config.toml
train_examples = 26041
encoder_kernel_size = 5
fusion = "prefix"
decoder_prefix_bidirectional = true
init = "xavier_uniform"
optimizer = "muon"
momentum = 0.9
batch_size = 128
epochs = 34.9
lr_schedule = "cosine"
adamw_weight_decay_other_params = 0.01
Rows from block 12 of the audio encoder of a small encoder-decoder audio transcriber, named by matrix and row number. Rows with one number belong to one channel. Each number is 50 + 12 x the weight over its row's rms, rounded and kept within 0 to 99. All counts start at 0.
After each channel's rows are labels from the 100 clips, of 14976, where the channel reaches its highest value: "loudest" is the band of the loudest frequency at the time of the peak; "strongest on" is what is common among them. Only what is clearly more common there than usual is listed. The data: short read English sentences (LibriTTS-R).
# convs0: first width-5 conv (encoder.blocks.12.convs.0.weight, 192x192x5, each kernel summed), inputs 0-191
# convs1: second width-5 conv (encoder.blocks.12.convs.1.weight, 192x192x5, transposed, each kernel summed), outputs 0-191

convs0.123:65 38 49 51 59 44 29 47 42 32 88 46 38 60 39 26 66 61 53 53 55 45 45 48 51 59 57 57 68 56 45 50 40 48 43 33 33 53 46 38 33 62 65 69 56 48 50 51 50 45 43 47 39 52 57 41 45 46 33 50 31 69 64 63 36 71 42 37 40 41 51 48 35 23 32 55 69 64 61 53 52 50 45 52 60 40 55 59 45 42 46 37 57 35 42 41 55 22 62 43 50 50 75 50 70 46 40 39 34 75 47 46 47 38 69 49 30 62 51 45 49 46 42 25 47 36 37 48 36 41 32 56 41 53 45 65 47 61 47 45 46 60 72 56 47 27 54 45 52 42 54 26 62 66 44 71 54 32 73 59 60 43 43 18 44 52 19 41 38 69 43 46 52 46 65 51 48 59 45 55 56 35 56 51 33 65 54 29 38 55 62 59
convs1.123:49 69 49 45 58 31 39 56 47 47 45 61 45 68 61 33 48 57 60 54 43 61 45 66 51 46 45 51 69 53 42 59 65 46 40 63 30 39 44 36 74 52 59 38 59 43 54 58 46 39 26 54 15 42 47 57 21 42 48 49 50 55 70 52 58 47 66 50 42 48 39 53 33 51 55 78 54 37 51 44 36 50 45 44 58 42 76 36 46 61 45 72 51 59 44 44 46 46 58 53 28 36 52 48 31 36 37 52 46 57 61 47 35 45 66 35 46 37 27 46 51 44 51 47 42 70 68 51 30 34 33 52 23 65 22 69 43 66 42 79 43 29 56 52 53 52 30 51 58 52 38 46 52 55 65 41 44 53 64 56 49 51 49 43 51 62 43 48 56 60 44 73 52 54 49 34 56 49 67 38 58 79 58 25 75 64 40 46 59 36 46 63
loudest: 250 to 500 Hz
strongest on: the word "to"

convs0.67:44 67 62 46 38 43 46 40 27 55 68 49 48 64 60 50 60 53 25 40 39 47 88 62 51 51 63 41 49 47 56 65 41 63 31 77 52 52 48 58 41 29 37 39 72 51 49 59 38 41 72 49 50 66 40 60 45 47 43 19 45 38 44 38 74 70 22 30 52 46 44 52 58 63 51 41 46 45 38 41 67 60 67 56 46 42 63 28 50 29 51 57 41 43 45 32 57 56 42 51 59 52 50 59 29 48 49 45 46 54 64 49 64 43 57 54 50 39 71 46 34 65 53 52 69 62 55 58 39 50 79 49 60 66 40 50 50 34 33 57 51 49 41 59 54 51 41 50 55 35 26 39 43 60 50 51 63 64 30 66 40 38 28 48 66 43 73 44 89 32 44 42 59 51 48 47 40 58 36 50 54 56 43 50 58 42 54 38 56 43 52 41
convs1.67:31 62 41 44 42 25 61 44 48 47 43 50 48 50 37 35 58 45 64 70 56 69 62 61 78 41 30 53 60 59 45 51 45 66 61 41 42 33 59 37 56 38 37 71 41 49 68 53 54 27 51 53 58 42 33 56 56 45 62 50 61 66 43 75 66 60 48 33 41 46 64 46 39 41 58 35 57 44 53 47 48 39 58 66 40 20 60 61 65 39 62 35 58 43 73 57 45 72 39 65 57 58 60 51 55 58 62 58 70 63 46 42 54 61 34 61 46 67 54 55 26 49 50 46 32 71 39 62 39 66 41 47 44 47 54 41 47 55 48 62 40 49 63 49 39 65 53 47 34 65 40 54 68 54 47 65 32 65 66 69 66 40 49 49 52 48 63 45 51 64 62 74 18 31 69 49 45 37 58 51 37 43 69 71 56 68 52 39 59 54 31 59
loudest: 4000 to 8000 Hz
strongest on: the word "is"

convs0.82:50 55 45 51 43 53 57 48 47 64 59 37 82 60 23 23 64 46 41 39 38 51 60 42 47 47 52 49 52 44 61 72 51 41 49 73 45 54 49 51 32 44 69 51 58 44 33 37 55 34 52 56 58 40 52 25 40 54 46 57 22 48 51 48 47 50 38 21 48 45 64 36 47 49 44 44 57 54 58 44 71 49 70 55 47 54 46 53 33 34 71 35 49 35 56 59 67 40 25 40 47 44 49 48 42 50 53 53 51 49 71 43 50 42 41 30 63 45 32 48 53 66 16 51 68 47 42 76 67 61 63 56 32 26 51 42 54 54 70 53 49 59 48 49 63 27 35 50 35 42 40 40 55 52 38 77 24 48 73 31 45 57 57 41 59 59 33 53 38 59 26 46 43 30 53 60 40 46 40 36 48 50 62 44 42 27 48 30 49 55 49 49
convs1.82:43 50 56 52 46 54 46 43 56 49 42 58 69 53 60 78 45 51 53 37 57 65 50 50 41 20 39 53 74 57 39 77 55 39 50 49 43 65 44 60 51 51 43 41 36 43 51 56 47 44 42 63 26 40 54 51 41 64 29 77 61 52 49 49 47 53 50 43 44 64 53 39 63 45 65 56 77 29 58 56 54 46 54 55 39 54 47 15 69 69 40 36 63 32 61 56 58 44 42 53 55 45 45 65 29 44 68 40 48 71 47 46 29 67 33 53 63 48 61 43 58 48 59 53 36 43 43 53 54 58 63 34 24 42 60 65 38 47 45 62 52 65 34 54 43 54 58 46 47 41 68 45 59 41 57 59 55 41 48 50 55 66 46 85 62 37 36 49 08 51 49 51 60 38 51 45 58 54 57 51 62 57 24 68 43 54 46 78 63 71 50 65
loudest: 250 to 500 Hz
strongest on: the word "again"

convs0.143:51 52 73 33 34 64 54 48 63 45 21 32 53 24 32 50 47 43 52 69 60 47 47 56 42 41 61 07 61 37 56 55 37 51 44 16 56 43 50 64 37 35 69 55 54 43 45 28 59 10 47 13 46 38 40 47 42 55 39 68 51 49 52 53 32 67 50 43 34 48 61 53 57 52 51 52 52 56 49 54 59 48 45 44 43 58 36 30 43 55 52 54 54 54 48 62 67 54 40 42 55 58 63 50 62 65 33 51 63 52 53 50 54 49 51 51 39 53 47 68 46 66 39 63 29 62 74 51 56 59 28 34 75 47 39 40 61 59 33 57 53 49 56 42 41 40 64 49 47 55 60 56 44 29 56 62 48 48 40 53 60 57 80 41 41 49 71 52 58 38 56 63 43 48 74 37 55 55 44 31 50 34 66 54 45 58 50 41 43 57 43 65
convs1.143:53 52 44 30 77 47 48 46 73 37 44 49 42 46 52 53 63 52 46 30 56 57 35 48 43 56 46 50 57 37 63 53 52 32 68 39 54 54 65 31 54 52 38 51 49 29 51 62 71 66 45 34 54 41 44 71 46 58 27 47 60 57 69 46 53 29 33 44 40 48 58 43 40 53 57 71 72 44 49 56 52 44 37 44 40 60 37 55 42 37 70 42 21 48 33 45 43 73 68 34 48 26 45 41 53 41 57 34 52 37 67 46 73 49 55 26 38 51 59 55 62 58 65 50 48 70 59 29 32 31 53 54 48 52 46 55 38 49 64 57 48 36 51 61 51 44 21 54 51 48 72 48 55 62 72 28 58 50 60 63 27 55 43 58 69 31 40 49 59 49 69 57 36 63 58 74 58 49 65 70 40 39 72 36 47 53 49 61 46 42 63 48
loudest: 500 to 1000 Hz
strongest on: the word "well"

convs0.132:48 63 50 45 52 49 40 43 57 40 44 44 68 57 48 40 45 58 38 58 49 46 51 45 50 56 51 33 56 66 45 56 41 41 68 40 54 50 53 42 47 39 67 21 66 33 30 35 60 46 23 32 47 67 40 38 50 66 31 49 29 45 42 53 31 53 49 29 35 54 74 50 59 51 54 62 55 58 49 55 63 72 45 47 46 41 42 55 54 53 63 73 59 44 53 53 64 44 61 39 44 56 72 56 54 43 84 33 47 31 43 50 49 41 42 70 81 40 44 58 34 63 40 55 62 45 25 42 51 54 47 79 32 51 44 53 66 56 37 48 55 51 38 54 44 75 42 34 41 56 31 32 56 74 50 52 42 58 49 33 54 70 42 26 65 51 25 63 76 58 61 63 59 54 51 58 28 43 52 56 64 53 42 35 58 68 49 57 47 37 40 55
convs1.132:51 84 43 43 49 53 41 58 55 56 54 59 59 50 70 55 51 51 47 57 49 51 60 42 52 48 00 58 62 50 35 52 37 52 50 32 17 38 53 69 45 38 47 55 56 74 47 32 47 36 49 56 27 62 39 66 56 62 47 33 57 58 21 73 57 79 52 66 42 51 54 50 45 46 68 50 60 69 64 41 50 53 69 63 48 41 80 58 52 53 50 67 62 46 54 51 71 41 54 58 60 52 61 51 47 28 45 36 49 39 60 55 54 41 63 66 56 47 67 50 40 69 52 65 59 53 51 52 62 36 41 52 66 68 26 29 57 31 55 48 39 50 53 47 38 45 60 60 41 36 49 76 35 42 66 57 42 44 46 65 50 47 49 57 33 61 53 51 37 58 50 43 35 58 50 37 39 57 34 74 52 60 37 39 47 44 60 45 59 42 35 43
loudest: 4000 to 8000 Hz
strongest on: the word "mr"

convs0.103:45 59 43 51 33 67 54 50 63 49 57 52 49 63 57 28 54 32 50 56 43 46 42 56 38 57 47 44 54 37 41 53 53 49 41 54 33 57 41 34 22 43 40 44 99 38 44 32 48 30 59 34 34 70 49 57 49 47 47 61 52 45 51 56 47 61 47 60 32 47 48 69 57 45 44 46 36 65 64 45 40 49 22 67 43 46 42 38 39 52 49 36 45 60 53 57 48 43 50 41 57 55 44 35 70 65 53 80 60 46 55 44 77 44 50 53 63 55 45 39 83 41 38 47 32 52 65 29 40 54 57 45 66 52 44 68 47 45 47 46 54 52 48 58 46 53 54 58 50 41 79 60 61 26 64 51 46 50 57 58 52 52 24 46 66 33 60 50 57 46 61 50 43 64 50 38 44 47 64 45 80 60 51 14 44 69 70 62 60 54 42 35
convs1.103:54 63 59 48 45 41 72 55 56 38 43 33 50 44 47 38 63 46 44 51 55 62 61 44 80 48 53 68 58 46 52 59 35 74 40 31 48 45 57 39 50 55 51 52 40 42 38 68 67 50 50 64 44 58 60 50 67 79 53 35 56 37 53 59 47 38 49 72 41 33 58 58 28 60 75 63 52 62 56 38 63 52 65 47 50 34 37 45 61 48 56 47 53 74 42 41 47 39 43 63 58 72 31 35 40 28 32 55 53 51 43 41 37 50 51 26 39 39 53 46 46 60 33 66 61 53 43 79 48 40 56 49 56 52 61 30 51 58 49 62 43 50 52 54 24 59 45 58 57 58 74 57 33 64 61 46 54 35 37 48 46 53 59 47 46 34 67 52 17 45 46 32 47 63 59 29 68 60 70 32 65 51 58 19 64 67 60 50 60 54 42 66
loudest: 2000 to 4000 Hz
strongest on: the word "she"

convs0.90:44 57 33 40 30 39 58 56 35 44 77 66 59 48 41 61 49 53 56 55 63 52 57 46 31 49 51 40 42 35 60 52 57 49 29 45 44 64 52 68 77 37 40 20 37 52 58 54 42 57 38 24 64 73 49 40 43 52 50 53 51 59 61 41 41 46 35 56 41 42 41 35 45 43 69 46 42 28 39 55 47 44 47 58 69 49 50 63 53 40 68 67 46 43 40 64 67 45 48 49 65 52 52 26 36 49 47 36 63 52 64 48 42 64 55 55 48 48 58 60 58 65 46 60 66 33 42 58 67 79 54 25 39 44 64 59 37 48 61 41 58 51 74 42 56 54 49 32 38 37 28 48 65 63 51 53 53 67 40 41 43 57 47 44 53 43 57 54 15 46 28 50 66 56 63 48 59 58 72 49 41 05 69 43 54 44 55 53 41 62 55 54
convs1.90:47 51 46 27 68 48 44 40 55 44 42 58 40 51 54 63 44 66 33 44 47 66 68 62 46 54 66 55 60 50 51 40 43 39 71 46 49 51 40 51 55 62 57 44 48 40 56 59 28 44 49 51 46 34 60 58 27 55 71 64 43 45 52 63 50 69 49 48 56 48 56 53 50 47 15 69 57 58 59 34 62 77 41 56 34 45 43 62 55 38 64 66 51 45 65 76 62 32 55 66 42 39 60 62 41 44 47 55 69 60 51 31 59 61 36 50 46 64 66 48 65 60 50 62 75 54 62 53 43 36 39 58 38 48 80 67 50 45 61 38 49 50 48 37 54 51 56 43 42 39 68 71 46 79 57 43 67 42 64 58 52 56 66 60 51 30 27 46 38 38 45 52 50 61 62 58 56 34 54 27 64 36 62 03 46 56 55 65 47 39 65 43
loudest: 500 to 1000 Hz
strongest on: the word "not"