A small encoder-decoder audio transcriber, trained from scratch: 26041 training examples.
Rows from block 7 of the audio encoder of a small encoder-decoder audio transcriber, named by matrix and row number. Rows with one number belong to one channel. Each number is 500 + 25 x the weight over its row's rms, rounded and kept within 0 to 999. All counts start at 0. Numbers have three digits each. After the name is the row's rms in percent of the matrix's.
After each channel's rows are labels from the 100 clips, of 14976, where the channel reaches its highest value: "strongest on" is what is common among them. Only what is clearly more common there than usual is listed. The data: short read English sentences (LibriTTS-R).
# convs0: first width-5 conv (encoder.blocks.7.convs.0.weight, 160x160x5, each kernel summed), inputs 54-107
# convs1: second width-5 conv (encoder.blocks.7.convs.1.weight, 160x160x5, transposed, each kernel summed), outputs 54-107

convs0.150 122:535493497510474487473557504513473542495488496557505491437436493495490463495508514461496505472517483499540487504544490487515520492479496524566514500490439461476504
convs1.150 112:490466517474477494550496499518511513503508496533442516473480501498500487524485485541504493494502541504523479476516510513493473458486536502543511513491507489474534
strongest on: voice: male; the word "you"

convs0.98 114:504503502467497530505491460511532435492516454500482541494461485516497472468517491477509474509495501479478492499484485534503463474534528529518472493554506486525502
convs1.98 106:460549475519462511529462491525534468471510497517472522453504526445477520532508494475525502538492550493490484513518484512527481501470514479493519507503515532457483
strongest on: voice: male

convs0.49 106:506482506553477487511491457537470475480547518502506526492493476526494521486482502516486509490511478490514508498496520521493507457528516523538472486463488499499496
convs1.49 108:514488457583509525488503532516501492490520537502460478500493498502504503485508472522508567506512486507522499508489411478532515502464516460503477494526536494495554
strongest on: the word "was"; the word "it"

convs0.131 093:530478523494479497450510532519488442482486538507488512502505527472513484506494533440476481503552519520484519481512507509508485518543503495531489475474478481437510
convs1.131 097:507553501489526499559482477498514493453473520521511502516501515492504531506513513510504511488501466517513490480502527494528529522511476499490548476472523497555529
strongest on: voice: male; the word "was"

convs0.41 101:507500525433487532515468584506485521504543518517525487491509484521478480475470491493534454504483516506513534508501521492492488492467492487501497423557478489508450
convs1.41 096:450493474485487438447516477481470500525528463522481564492480485524459457515516516525453452490478486496533455511501514517487524463483483492498516500512473514546482
strongest on: voice: female

convs0.18 101:540488465504503470479486483505504504470500475534530504508514517482534494453491526510550494464500477507429507472496529502487487490530520511473470444471475504507508
convs1.18 084:489498490485509466456521510516490498500487522537464495506508466465510550499519514517519535499518490466500547518526507475465489575455528519523540533477543514457484
strongest on: the word "my"

convs0.50 118:467489499525481487517507501511532471479505510471490500460453511522508504458502494501500497517505507499549480496499527501475525483523473491502497470505501517455519
convs1.50 113:495440511522481509510505476501520472522504486491517491497479469509502522506502488482482517498528469475584543489507501484532519524501478493485519504529471485497517
strongest on: the word "was"

convs0.82 090:535467489503546465499505483494527455511438492490451486499454498508508490476492540497499499475522490494437446463499471508499507463509475489553504547555471496505502
convs1.82 088:505528486465488501492549576511499521497454457473508496503516479475454498535508544493479526486523516555547495486508507519486453520512500495532521540478508525518475
strongest on: the word "i"

convs0.92 099:529507481486463472507502455517545528488499480521468460499515506495543484494538478484539455483459478502552505494474493512464499500515481481535475523488539529543521
convs1.92 095:494526507438490535520489489481507448505478487481509526475488469534537456483514485503491502509485509498501471465466539488486525461502488514529532503483510477501503
strongest on: the word "was"

convs0.145 118:491506497499460495466492497478539473541514456484501505555522487518478513531478474486526492496474492478524505505500483494474473476472491455486470504526557515526506
convs1.145 108:458461507500519517519502501475496501579460494537469485490503502518477520517504502519521442488465462539469479507514486492489508468514499503543483523506520507531513
strongest on: voice: female

convs0.22 093:461451526493514510513511530483520545500469479490463488478518534482501493532486521510557512503486462493499491481490467490491497498505511508507522476483487585506530
convs1.22 102:489521483492524552480508499501453518518479492515507480544507536501481493537492509462513505510524486521523455564539487542499487507479448480493506479489552458530491
strongest on: the word "was"; the word "it"

convs0.29 095:476492485522493477515506524514511485487506465514465497505473525528509463497506541486501492488457492510506533515444461442463475536534477484500473545514511497503503
convs1.29 100:493516521509476468519513512473446465486485470492481524459523491509501520474493484506450535480478434515523530509496440506490508496489527513511482538511507484501499
strongest on: the word "have"

convs0.11 094:499528517468458526510483512486479496475477495484465510493524473495533507485478463496525462486497479462507454518503493498508459485495457512492483484532541535503509
convs1.11 098:512513469539487559523471536450495479488473520502492503508499507472479490457448489452516498491477447492528510463522504500502483490515495480498462526527515500511485
strongest on: voice: female

convs0.130 095:478530487527501500526490461477489468471469489504515467461529523467497482482532507480477504521521485506497514495507458498462519514504478517477503520499474498527513
convs1.130 100:540508488496505517511491513492500507477536509506480498510475508508506561501511529497506490539488508474500485478509472514479487552518434511502500496533487498502446
strongest on: the word "was"; the word "it"; the word "that"

convs0.75 103:480515471460495501494460547510450467484528526490494472454512505497525481508462506483504456508521500502482471498499445499483519480492469511461508519543476480506492
convs1.75 096:470470464492524459508498501494481510468520502501517517456463497503544509508487540517493495455488471520520498485518470473518495508475541506492497496490488517513514
strongest on: the word "of"

convs0.15 100:467480473506528526487463521457500536521482441559475524500493547505517494508477464477502479504500516467514508488486488490470488493461543489494513511478479516520520
convs1.15 110:557495484529479512476514530487478486507546517515474523506525529502582487535523518513514464505491550485518502540468504504496493496554524514512484484522509478464500
strongest on: the word "you"

convs0.91 109:526477498488519477466502491506505464453450470489487463535547515446489487490450477494497495506522492477466551498518516523538483483537503519461514503438511510471435
convs1.91 090:522495506522521494508505486540505468486525481532484498512476536491504454470471477492519515507561536492504497482501494494476442476469485534495492522530491519510459
strongest on: the word "to"; the word "do"

convs0.16 111:491488492481473522497493495522506495532538445499486525488477492469511505448483463521499513509509479528491490509470489502476519501467534461490484491501572513568490
convs1.16 108:492498541521475522500491465460496452499456504513492534526519491462532501525500476500520506503532526512508452508497500569512496476491502527537537536483496449492537
strongest on: voice: female

convs0.2 103:520504519450513507507518491483516486499462474564499485483496504522499488506466455527525522498494484498503506462499501485507507466500504543536515503481484504468481
convs1.2 106:488496466457490472513523501517488495499486504485518499508481489480509494458513485515573507480471513477527489516485530514467436475512485461531485485505502493503531
strongest on: the word "you"

convs0.61 094:528454473508522506472532523493501516475481502517541493499450490520495546470481487499475475472499508491474479448513491508472476506492509480473482515486463554497500
convs1.61 094:465476495489492540496514488496536514536479464485484483439497516493484469498475498535547487467479506552487511548478471482533444509526486491508504485491542486492525
strongest on: voice: male

convs0.44 087:496440475536455501520483478507516516461473497522506489478451490520503478500522514522543504506489508515498535464541463509501462538458461496477563467489503511549507
convs1.44 100:508499483497485481447484526515537515474494549532527500506534518535483544515466535481461508503511508487505511517482485542495495491533533480540522524515546489493458
strongest on: the word "i"

convs0.139 112:479478495505508497487475502484502510505528462446488503555503507491494547489487475523487524498492477501519518476484443513467469495496490502514510512486551492493491
convs1.139 103:509488511497476486494483517507535537469511519454472479475492517513483519497475507512529493494493471482474538532499523488516478502483477490502528487520508507569537
strongest on: voice: female; the word "it"; the word "is"

convs0.47 100:526484482490540511505501512517500490465478473614508509500509484487476487470503531478470471486505507484470495515521494512519477498529512513473518532467464521463462
convs1.47 094:515511502498550482522501466461521460488496544449485497524512473461529529498494525482434487484516509525506480495509499494517535528467484498533479534537455508498520
strongest on: the word "you"

convs0.45 087:467480477530491491484476510502494493499488531523510493478455524465527476523486513465518499481493523491470476489469490456494487524499499471485518493476486479490473
convs1.45 097:501524485446515480528542541505476516488465552483508500434504477533472504522507493513455497501496514510525530538535485484507464504492500527529542492477512549494514
strongest on: voice: male

convs0.30 110:500473508554552499522495483486506490489508518481532479482475526484500488471479499490488515548480498482479490450526501511536506518494479510512508481510454421478514
convs1.30 102:508494481456443520557498503495472504519504510529492513453507440499497480481472489502500504497511514469538520460518514473514503518544477514525478482508510507511483
strongest on: the word "what"

convs0.23 112:510466438475525490479483536515500486496498513502462470504477518497494501529468519490532475500495502500517483503502446523478520513487482510509480465532476578488492
convs1.23 108:524479539511492544481503488468530473462495502513517481489483498492520472541480513516502514498519509486502494482506525503504506456485526544504500467498512479498514
strongest on: voice: female

convs0.110 113:558489491466498523484478500470491526520492489513500455516490475478446488510501518479481478488508486490529536481548485495459501475504447501482499497470494445504485
convs1.110 092:510467518513524412496462546493520486542579530493511504506511530478493488552515469446557508506508525490460487476505487510519478496464537542499518542505525532517513
strongest on: the word "of"

convs0.37 101:521495518413501503529475532466516490505472520543473504474479494523537500501512498536520486533480505492481494522520476499483473538497520544505505516523439461499513
convs1.37 101:492518496494476520516484511485509502535541484519550468510529489502516476498495486523496511520492495496474487513513524520472522493532499468504526556506533554536490
strongest on: the word "think"

convs0.14 093:550542498443509535461508503490502492496467503520523515473489495436487527509512501509503484485504462488497460510522498482511479534507453497461557513463465530526503
convs1.14 087:501525519490497505498478531512515503504484495510450504499500556487515467478481505523528546492491500511466484464497478466461505499531484528487497549514470520527464
strongest on: the word "you"

convs0.115 096:472460490511497518500484486486507504499517491531476534473487507445547533526466481527489485526482510495505468493511504487497476535511500494469491554490493498510498
convs1.115 098:508464501512520450539494512516439480515498543486492554518505477547492538482499548486527468514498515490520530465489500473526487526487535503480511517523463533519481
strongest on: the word "i"

convs0.55 081:490540512462471551506509495504489454523487527492512476519478492518480513515487445485523457490523478478498508492483450470528517486493469514509469491479490484533525
convs1.55 099:513510507499485467521503510564488524473516499502489504513525476477521477520482466485541484474494480500518510485507498540478490492526490472471484489506520449485491
strongest on: voice: female

convs0.25 102:517476530491508493502464564518492490505462487513524471503460500502460484523475493493493511497516519500501520500500479523523501494462471464523516468504531533476473
convs1.25 101:480441476567483510506504490510498485517539507519509545478483489479534544499523501528558484479521484515497467532548461466506509510524501499549481503507484513557437
strongest on: the word "the"

convs0.13 095:458476497500498509468507489459491489497498482482479491526518505459502489509477495504495482515466544494481532489520566465530501479524484467504506478501504506495506
convs1.13 103:494495468503560492494474509474476484518468521510465484502515497483503489491485564505491507524489494508498532476488549466470498523482528542460567477443488542473451
strongest on: voice: female

convs0.123 086:500449485473483514530454477495503477481508476497548519480485457539502515504479557473507459453484488454485498507460544526468489502467505489533502503521485496518516
convs1.123 093:527481493509484495477473510476528508440492475524456522528499516498529510507497522436508455535524479469496515502488498495478502503498480487484495483479506508502501
strongest on: the word "mrs"

convs0.27 094:514480480487520517525470461497530518512506472521463496501443489477448496513525503494502530475488487513482495512508471505485496506463455493516496527468479481515509
convs1.27 096:503479501488513504494438500481503489457494500509519508467497532479486527476507491505527507508470456504516510497494467505522498495480460507471513501536516483460445
strongest on: the word "you"

convs0.21 105:544520537476501538498509535523463472479446481481509533529504505467453462495515526479508520509489517514466494474486510496502461510525508513507507512520460492510450
convs1.21 102:520475519542515489512522494509558498507520529536523556494560494502482485461524471508487521510517488491499518511484502505452534519474467419482489494497512509512464
strongest on: voice: male

convs0.119 117:478531505504530564501460509467509485534470483475490513494505491477443488497464486464507480529495466487505490482513491506483493476500494520469478474470434508481506
convs1.119 091:523500535496532520485511472532493465524535490539501547490533531470508473546483496524501488564488493508506519499512526491519540497522515524480510497526501478482457
strongest on: voice: female

convs0.97 088:471472535527505473485503500505516476519491476471479474512508498499530481502505520491523513520463474516480451485491548512520470490539512507518487500474509447514499
convs1.97 107:501473488511553492509502479536541512513515475495460495518498489495557521493458493528512466475505471475496490509524517470502518486587466513528509469505466511524476
strongest on: the word "again"

convs0.113 098:508483508506442482493494509513519513505470516459462520513498485445493515493492555477521509496479513483470504491456481512476478552477448497470502485517540491496524
convs1.113 092:492533484484527474511529500522558513496537518548451485485457515475535508504490491492523557502510490513482555506492468504487475508546485492435524498529528455514490
strongest on: the word "was"

convs0.125 100:500478512501507535524489475475503531500516509512513483496522508507462517456498516490494491494475475490497519536486455480496469502485469509461534494497564465492506
convs1.125 107:484505530507540481500475488456510459442510534527473498512494494506511524488495515496493467498449475466501535494520538522509478532489493510492528490537487438487508
strongest on: the word "is"

convs0.74 112:523419547496485487482483515482472481532500447514503533502500512481478524495462499473524536502506513502518477510449477511494511485457514486520528471466453518505486
convs1.74 101:494476486502464505478507547502537530546494544454495531482486512518497508469508472467532537519491519503479505480498494516512494471489468508490479492524490479523516
strongest on: voice: male; the word "you"