Rows from block 2 of the audio encoder of a small encoder-decoder audio transcriber, named by matrix and row number. Rows with one number belong to one channel. Each number is 500 + 40 x the weight over its row's rms, rounded and kept within 0 to 999. All counts start at 0. Numbers have three digits each.
After each channel's rows are labels from the 100 clips, of 14976, where the channel reaches its highest value: "loudest" is the band of the loudest frequency at the time of the peak; "top examples" is what is common among them. Only what is clearly more common there than usual is listed. The data: short read English sentences (LibriTTS-R). In brackets: how many of the 100, against the usual share in percent.
# convs0: first width-5 conv (encoder.blocks.2.convs.0.weight, 128x128x5, each kernel summed), inputs 0-127
# convs1: second width-5 conv (encoder.blocks.2.convs.1.weight, 128x128x5, transposed, each kernel summed), outputs 0-127

convs0.113:511513537478437506442508422502539444495514507488471430514515469482502468556456433447476535441473458403467503501460431504489536536483498559497463470483470537484439431460483461477541565481522550529491492540581528526440481499549478500519547476516525525479478494534519500503536464544449522497528480531480516495495427463488483472525580490496417473550479504465526539503510341586416486504537
convs1.113:511539485529441508512422499443523481511463487471539428470454544539453520537398483476544472436471479438585475572545526436483525498507546485494514557512511517525513423504598564467476464441468503552482490479594540522537493461456474550576530487528445526547496506555545501480468556470515473518486519488471514420492456503496458513480529594464525434473484508476520437517499455542442485515490
loudest: 250 to 500 Hz (78 vs 10.7)
top examples: voice: female (92 vs 54)

convs0.119:435513424539476524493547493543504529501465477410507461480432477533446485448580499473475537502511446486484490488428483411450564494540504499472479410462499503470562526496558535495509456508452550434479457443456492537491495513412486475499454520520459575488546541528450535482576521442470487472482514461493443449465505501559476576502526555526475502483432513437464463523459446514515562449529
convs1.119:531480541553502507573520392489505468465492436490570497535496487504534498578416446486452444409493480490568473552516477551506450535442503553589504489523531502495548478490569542511481541517491533496511445540498468579494532485553561477529512512522542489501554528513521574565554522511496571468604527533524509513508510475464485462561572471467523461426496462498551509502511458497551471505480
loudest: 250 to 500 Hz (56 vs 10.7)
top examples: voice: female (86 vs 54)

convs0.117:491462449445490489505541478484500529467508515497479480499435516494521529489521535507483492481539488472454493529513502484574509498477484456512509480490393502472494507519442475476526505482486512453518459495448495507477538548521473541506363498489429492547488536506463512493424522477473451473543499414505497501465546498516723448491465508423441530498426487474508468469473480588493490468478
convs1.117:548555496528479530500609490504483536463540520398452538460509496477576508483479478489478562547501561521472578476536527489468384484535479534467503510455539461492459473478494465529473513484443470551501525494469518549536442445449484449472400507376489567533549460587508476510496482468450530453516509417501561488502514514504481488464507534479526525501519498516523476484521457544445505565538
loudest: 250 to 500 Hz (49 vs 10.7)
top examples: voice: male (93 vs 46)

convs0.22:561461500484501489436516510582485418497547475483469486504555437498492484502541508521500437525555569497556562520482497524468530541539502486535530518529530457497520598475497494451494538524542475459550505535463571443482525437498524522501488514486505481475497592508513538473519646511513507510501401497519439496505531506479508527489555492462407423519473471555457535564511607514485522470469
convs1.22:512484461463495493468502552489493348499555497491500492496530516418489496492443464522554450526461462504458511509492490495489458548486601483497501513462502538488536423508495467583475476487506518557533478565472467526505541466467543468532503528524435476418508498480489487488500411469506517476467567519494516535548528506543473478466543555500531453486521469603461553408504421457503496442598
loudest: 250 to 500 Hz (42 vs 10.7)
top examples: voice: female (84 vs 54)

convs0.16:458438451491536519427503502500496507533466509446537480510487542567438524510514490512594422531490452504512488500493458461540511488447545452420445438490522481490448457450479538499565522591506489526527481506567572491508512585492452532505479540487442470520536555528523439440469609478435511496467497554473496465494524503512429512500501495434385484436477456501443499526457467507496473510482
convs1.16:503510535591459472507500496515465496468476529537505525486520485553497517536497478437473383497430520433519538495399513521544459494553480430479488507478536499548486462541524549549528510499458533390534508513529462441517554614446464559494499554520485467451513562497554523519462450448457583513447524546481497487483454582501483483501519501466558448487488509559552489498469548518540521545500
loudest: 500 to 1000 Hz (31 vs 6)
top examples: voice: female (100 vs 54)

convs0.87:493498484415489486457482514487494490543522451613536579443517492473311520543466501496564506511499484484476493495496516555479507504472484453461495494506503495488438443486476492524471451489525451439437532553501494542443513474479493461499456493390442462495505468499488599515532488432450478513544468544564472541471488491497447549500482553511516545490449479530483469483564501446517532489516
convs1.87:447537528521470461468466490438523465473476479471513513488482499458401484444546551534474503563538516496532511503568490563556448492469492487527546449464568521489508447475422498447530461506539512443521543511456570502462560519465502480506387449511479555526550492517496492409537502511473515507512456469563505573448552521503380458531529475543468476442457541455510520496529485567469545484543
loudest: 250 to 500 Hz (27 vs 10.7)
top examples: voice: male (85 vs 46)

convs0.42:481516532567510453511514482526506549465551475483521475405517560532479472419491524534498511462443460501471600466562478498484497489507507513509561394475555437486506461556525476458479522473456504557511496514564508548505524478452464508543467396530495461536478471445495465485508524516433464436512521455359536470457495454466510513455542519481486516470440440488465510426519438539503496528503
convs1.42:484486458440518444547528494510531442394395465442421490455546467469479556524564433477476542494435564500569561472471548596489497461524470492526566537457573520517478469467497507494586534505493498513518523528471525498501456463445528501521545517497497446555481491509522516490499512513475509454493492518451527517468548596500430506460460497510541491452470502492454480509495404532515505511409
loudest: 250 to 500 Hz (53 vs 10.7)
top examples: voice: female (100 vs 54)

convs0.79:506531545519457505526374531559545538470499454485502482459449484482569474508477445474440438439487467514479471485480499495467488483551522537585506456453442463551477572461527458532513490484456484508519505413468480471483500452463497485466635472474513600463491514481522446474496483532518454463454517466453514498460525489511485521493484520527450405517518540485530523481376476478458507453520
convs1.79:477493449569516423464508558527563526419569539570485503483487447477429457482503495483461443412524471488489511529500475512543500447451462503527516522467502515473497427462504449489527553509490494547494507476453516468497563457578510507502508479609474558460486509531506490480448460447475523484427547446502530536450537512521419461496513408502481594459499532458547466535552524517508488474584
loudest: 500 to 1000 Hz (41 vs 6)
top examples: voice: male (82 vs 46)

convs0.27:507486547418532393533489514494514436491568467487539522519539524561402465524553520536486500503409528512499394449455462481467457455495506505506520521492487496501536528473508488487543449530456492584475466477456546440483499405525480480552449425454514495538490495496494550464488438492507500480551522458428505552507542588473489463574502462498421512458527544505510470459490550553471467519485
convs1.27:540518519599560510504531472483461426503554431467505515455567474449525460544448488488593398469506506518485458468505573498399486429527545475543493501514544496477500480480472521568442549462453528543503462517464547457431525519529535466510536541504502468411477504559488611510536566511579483520494498560481511538503450491495536513514474502556545463547507491550508498526512499512513481467532
loudest: 250 to 500 Hz (62 vs 10.7)
top examples: voice: male (87 vs 46)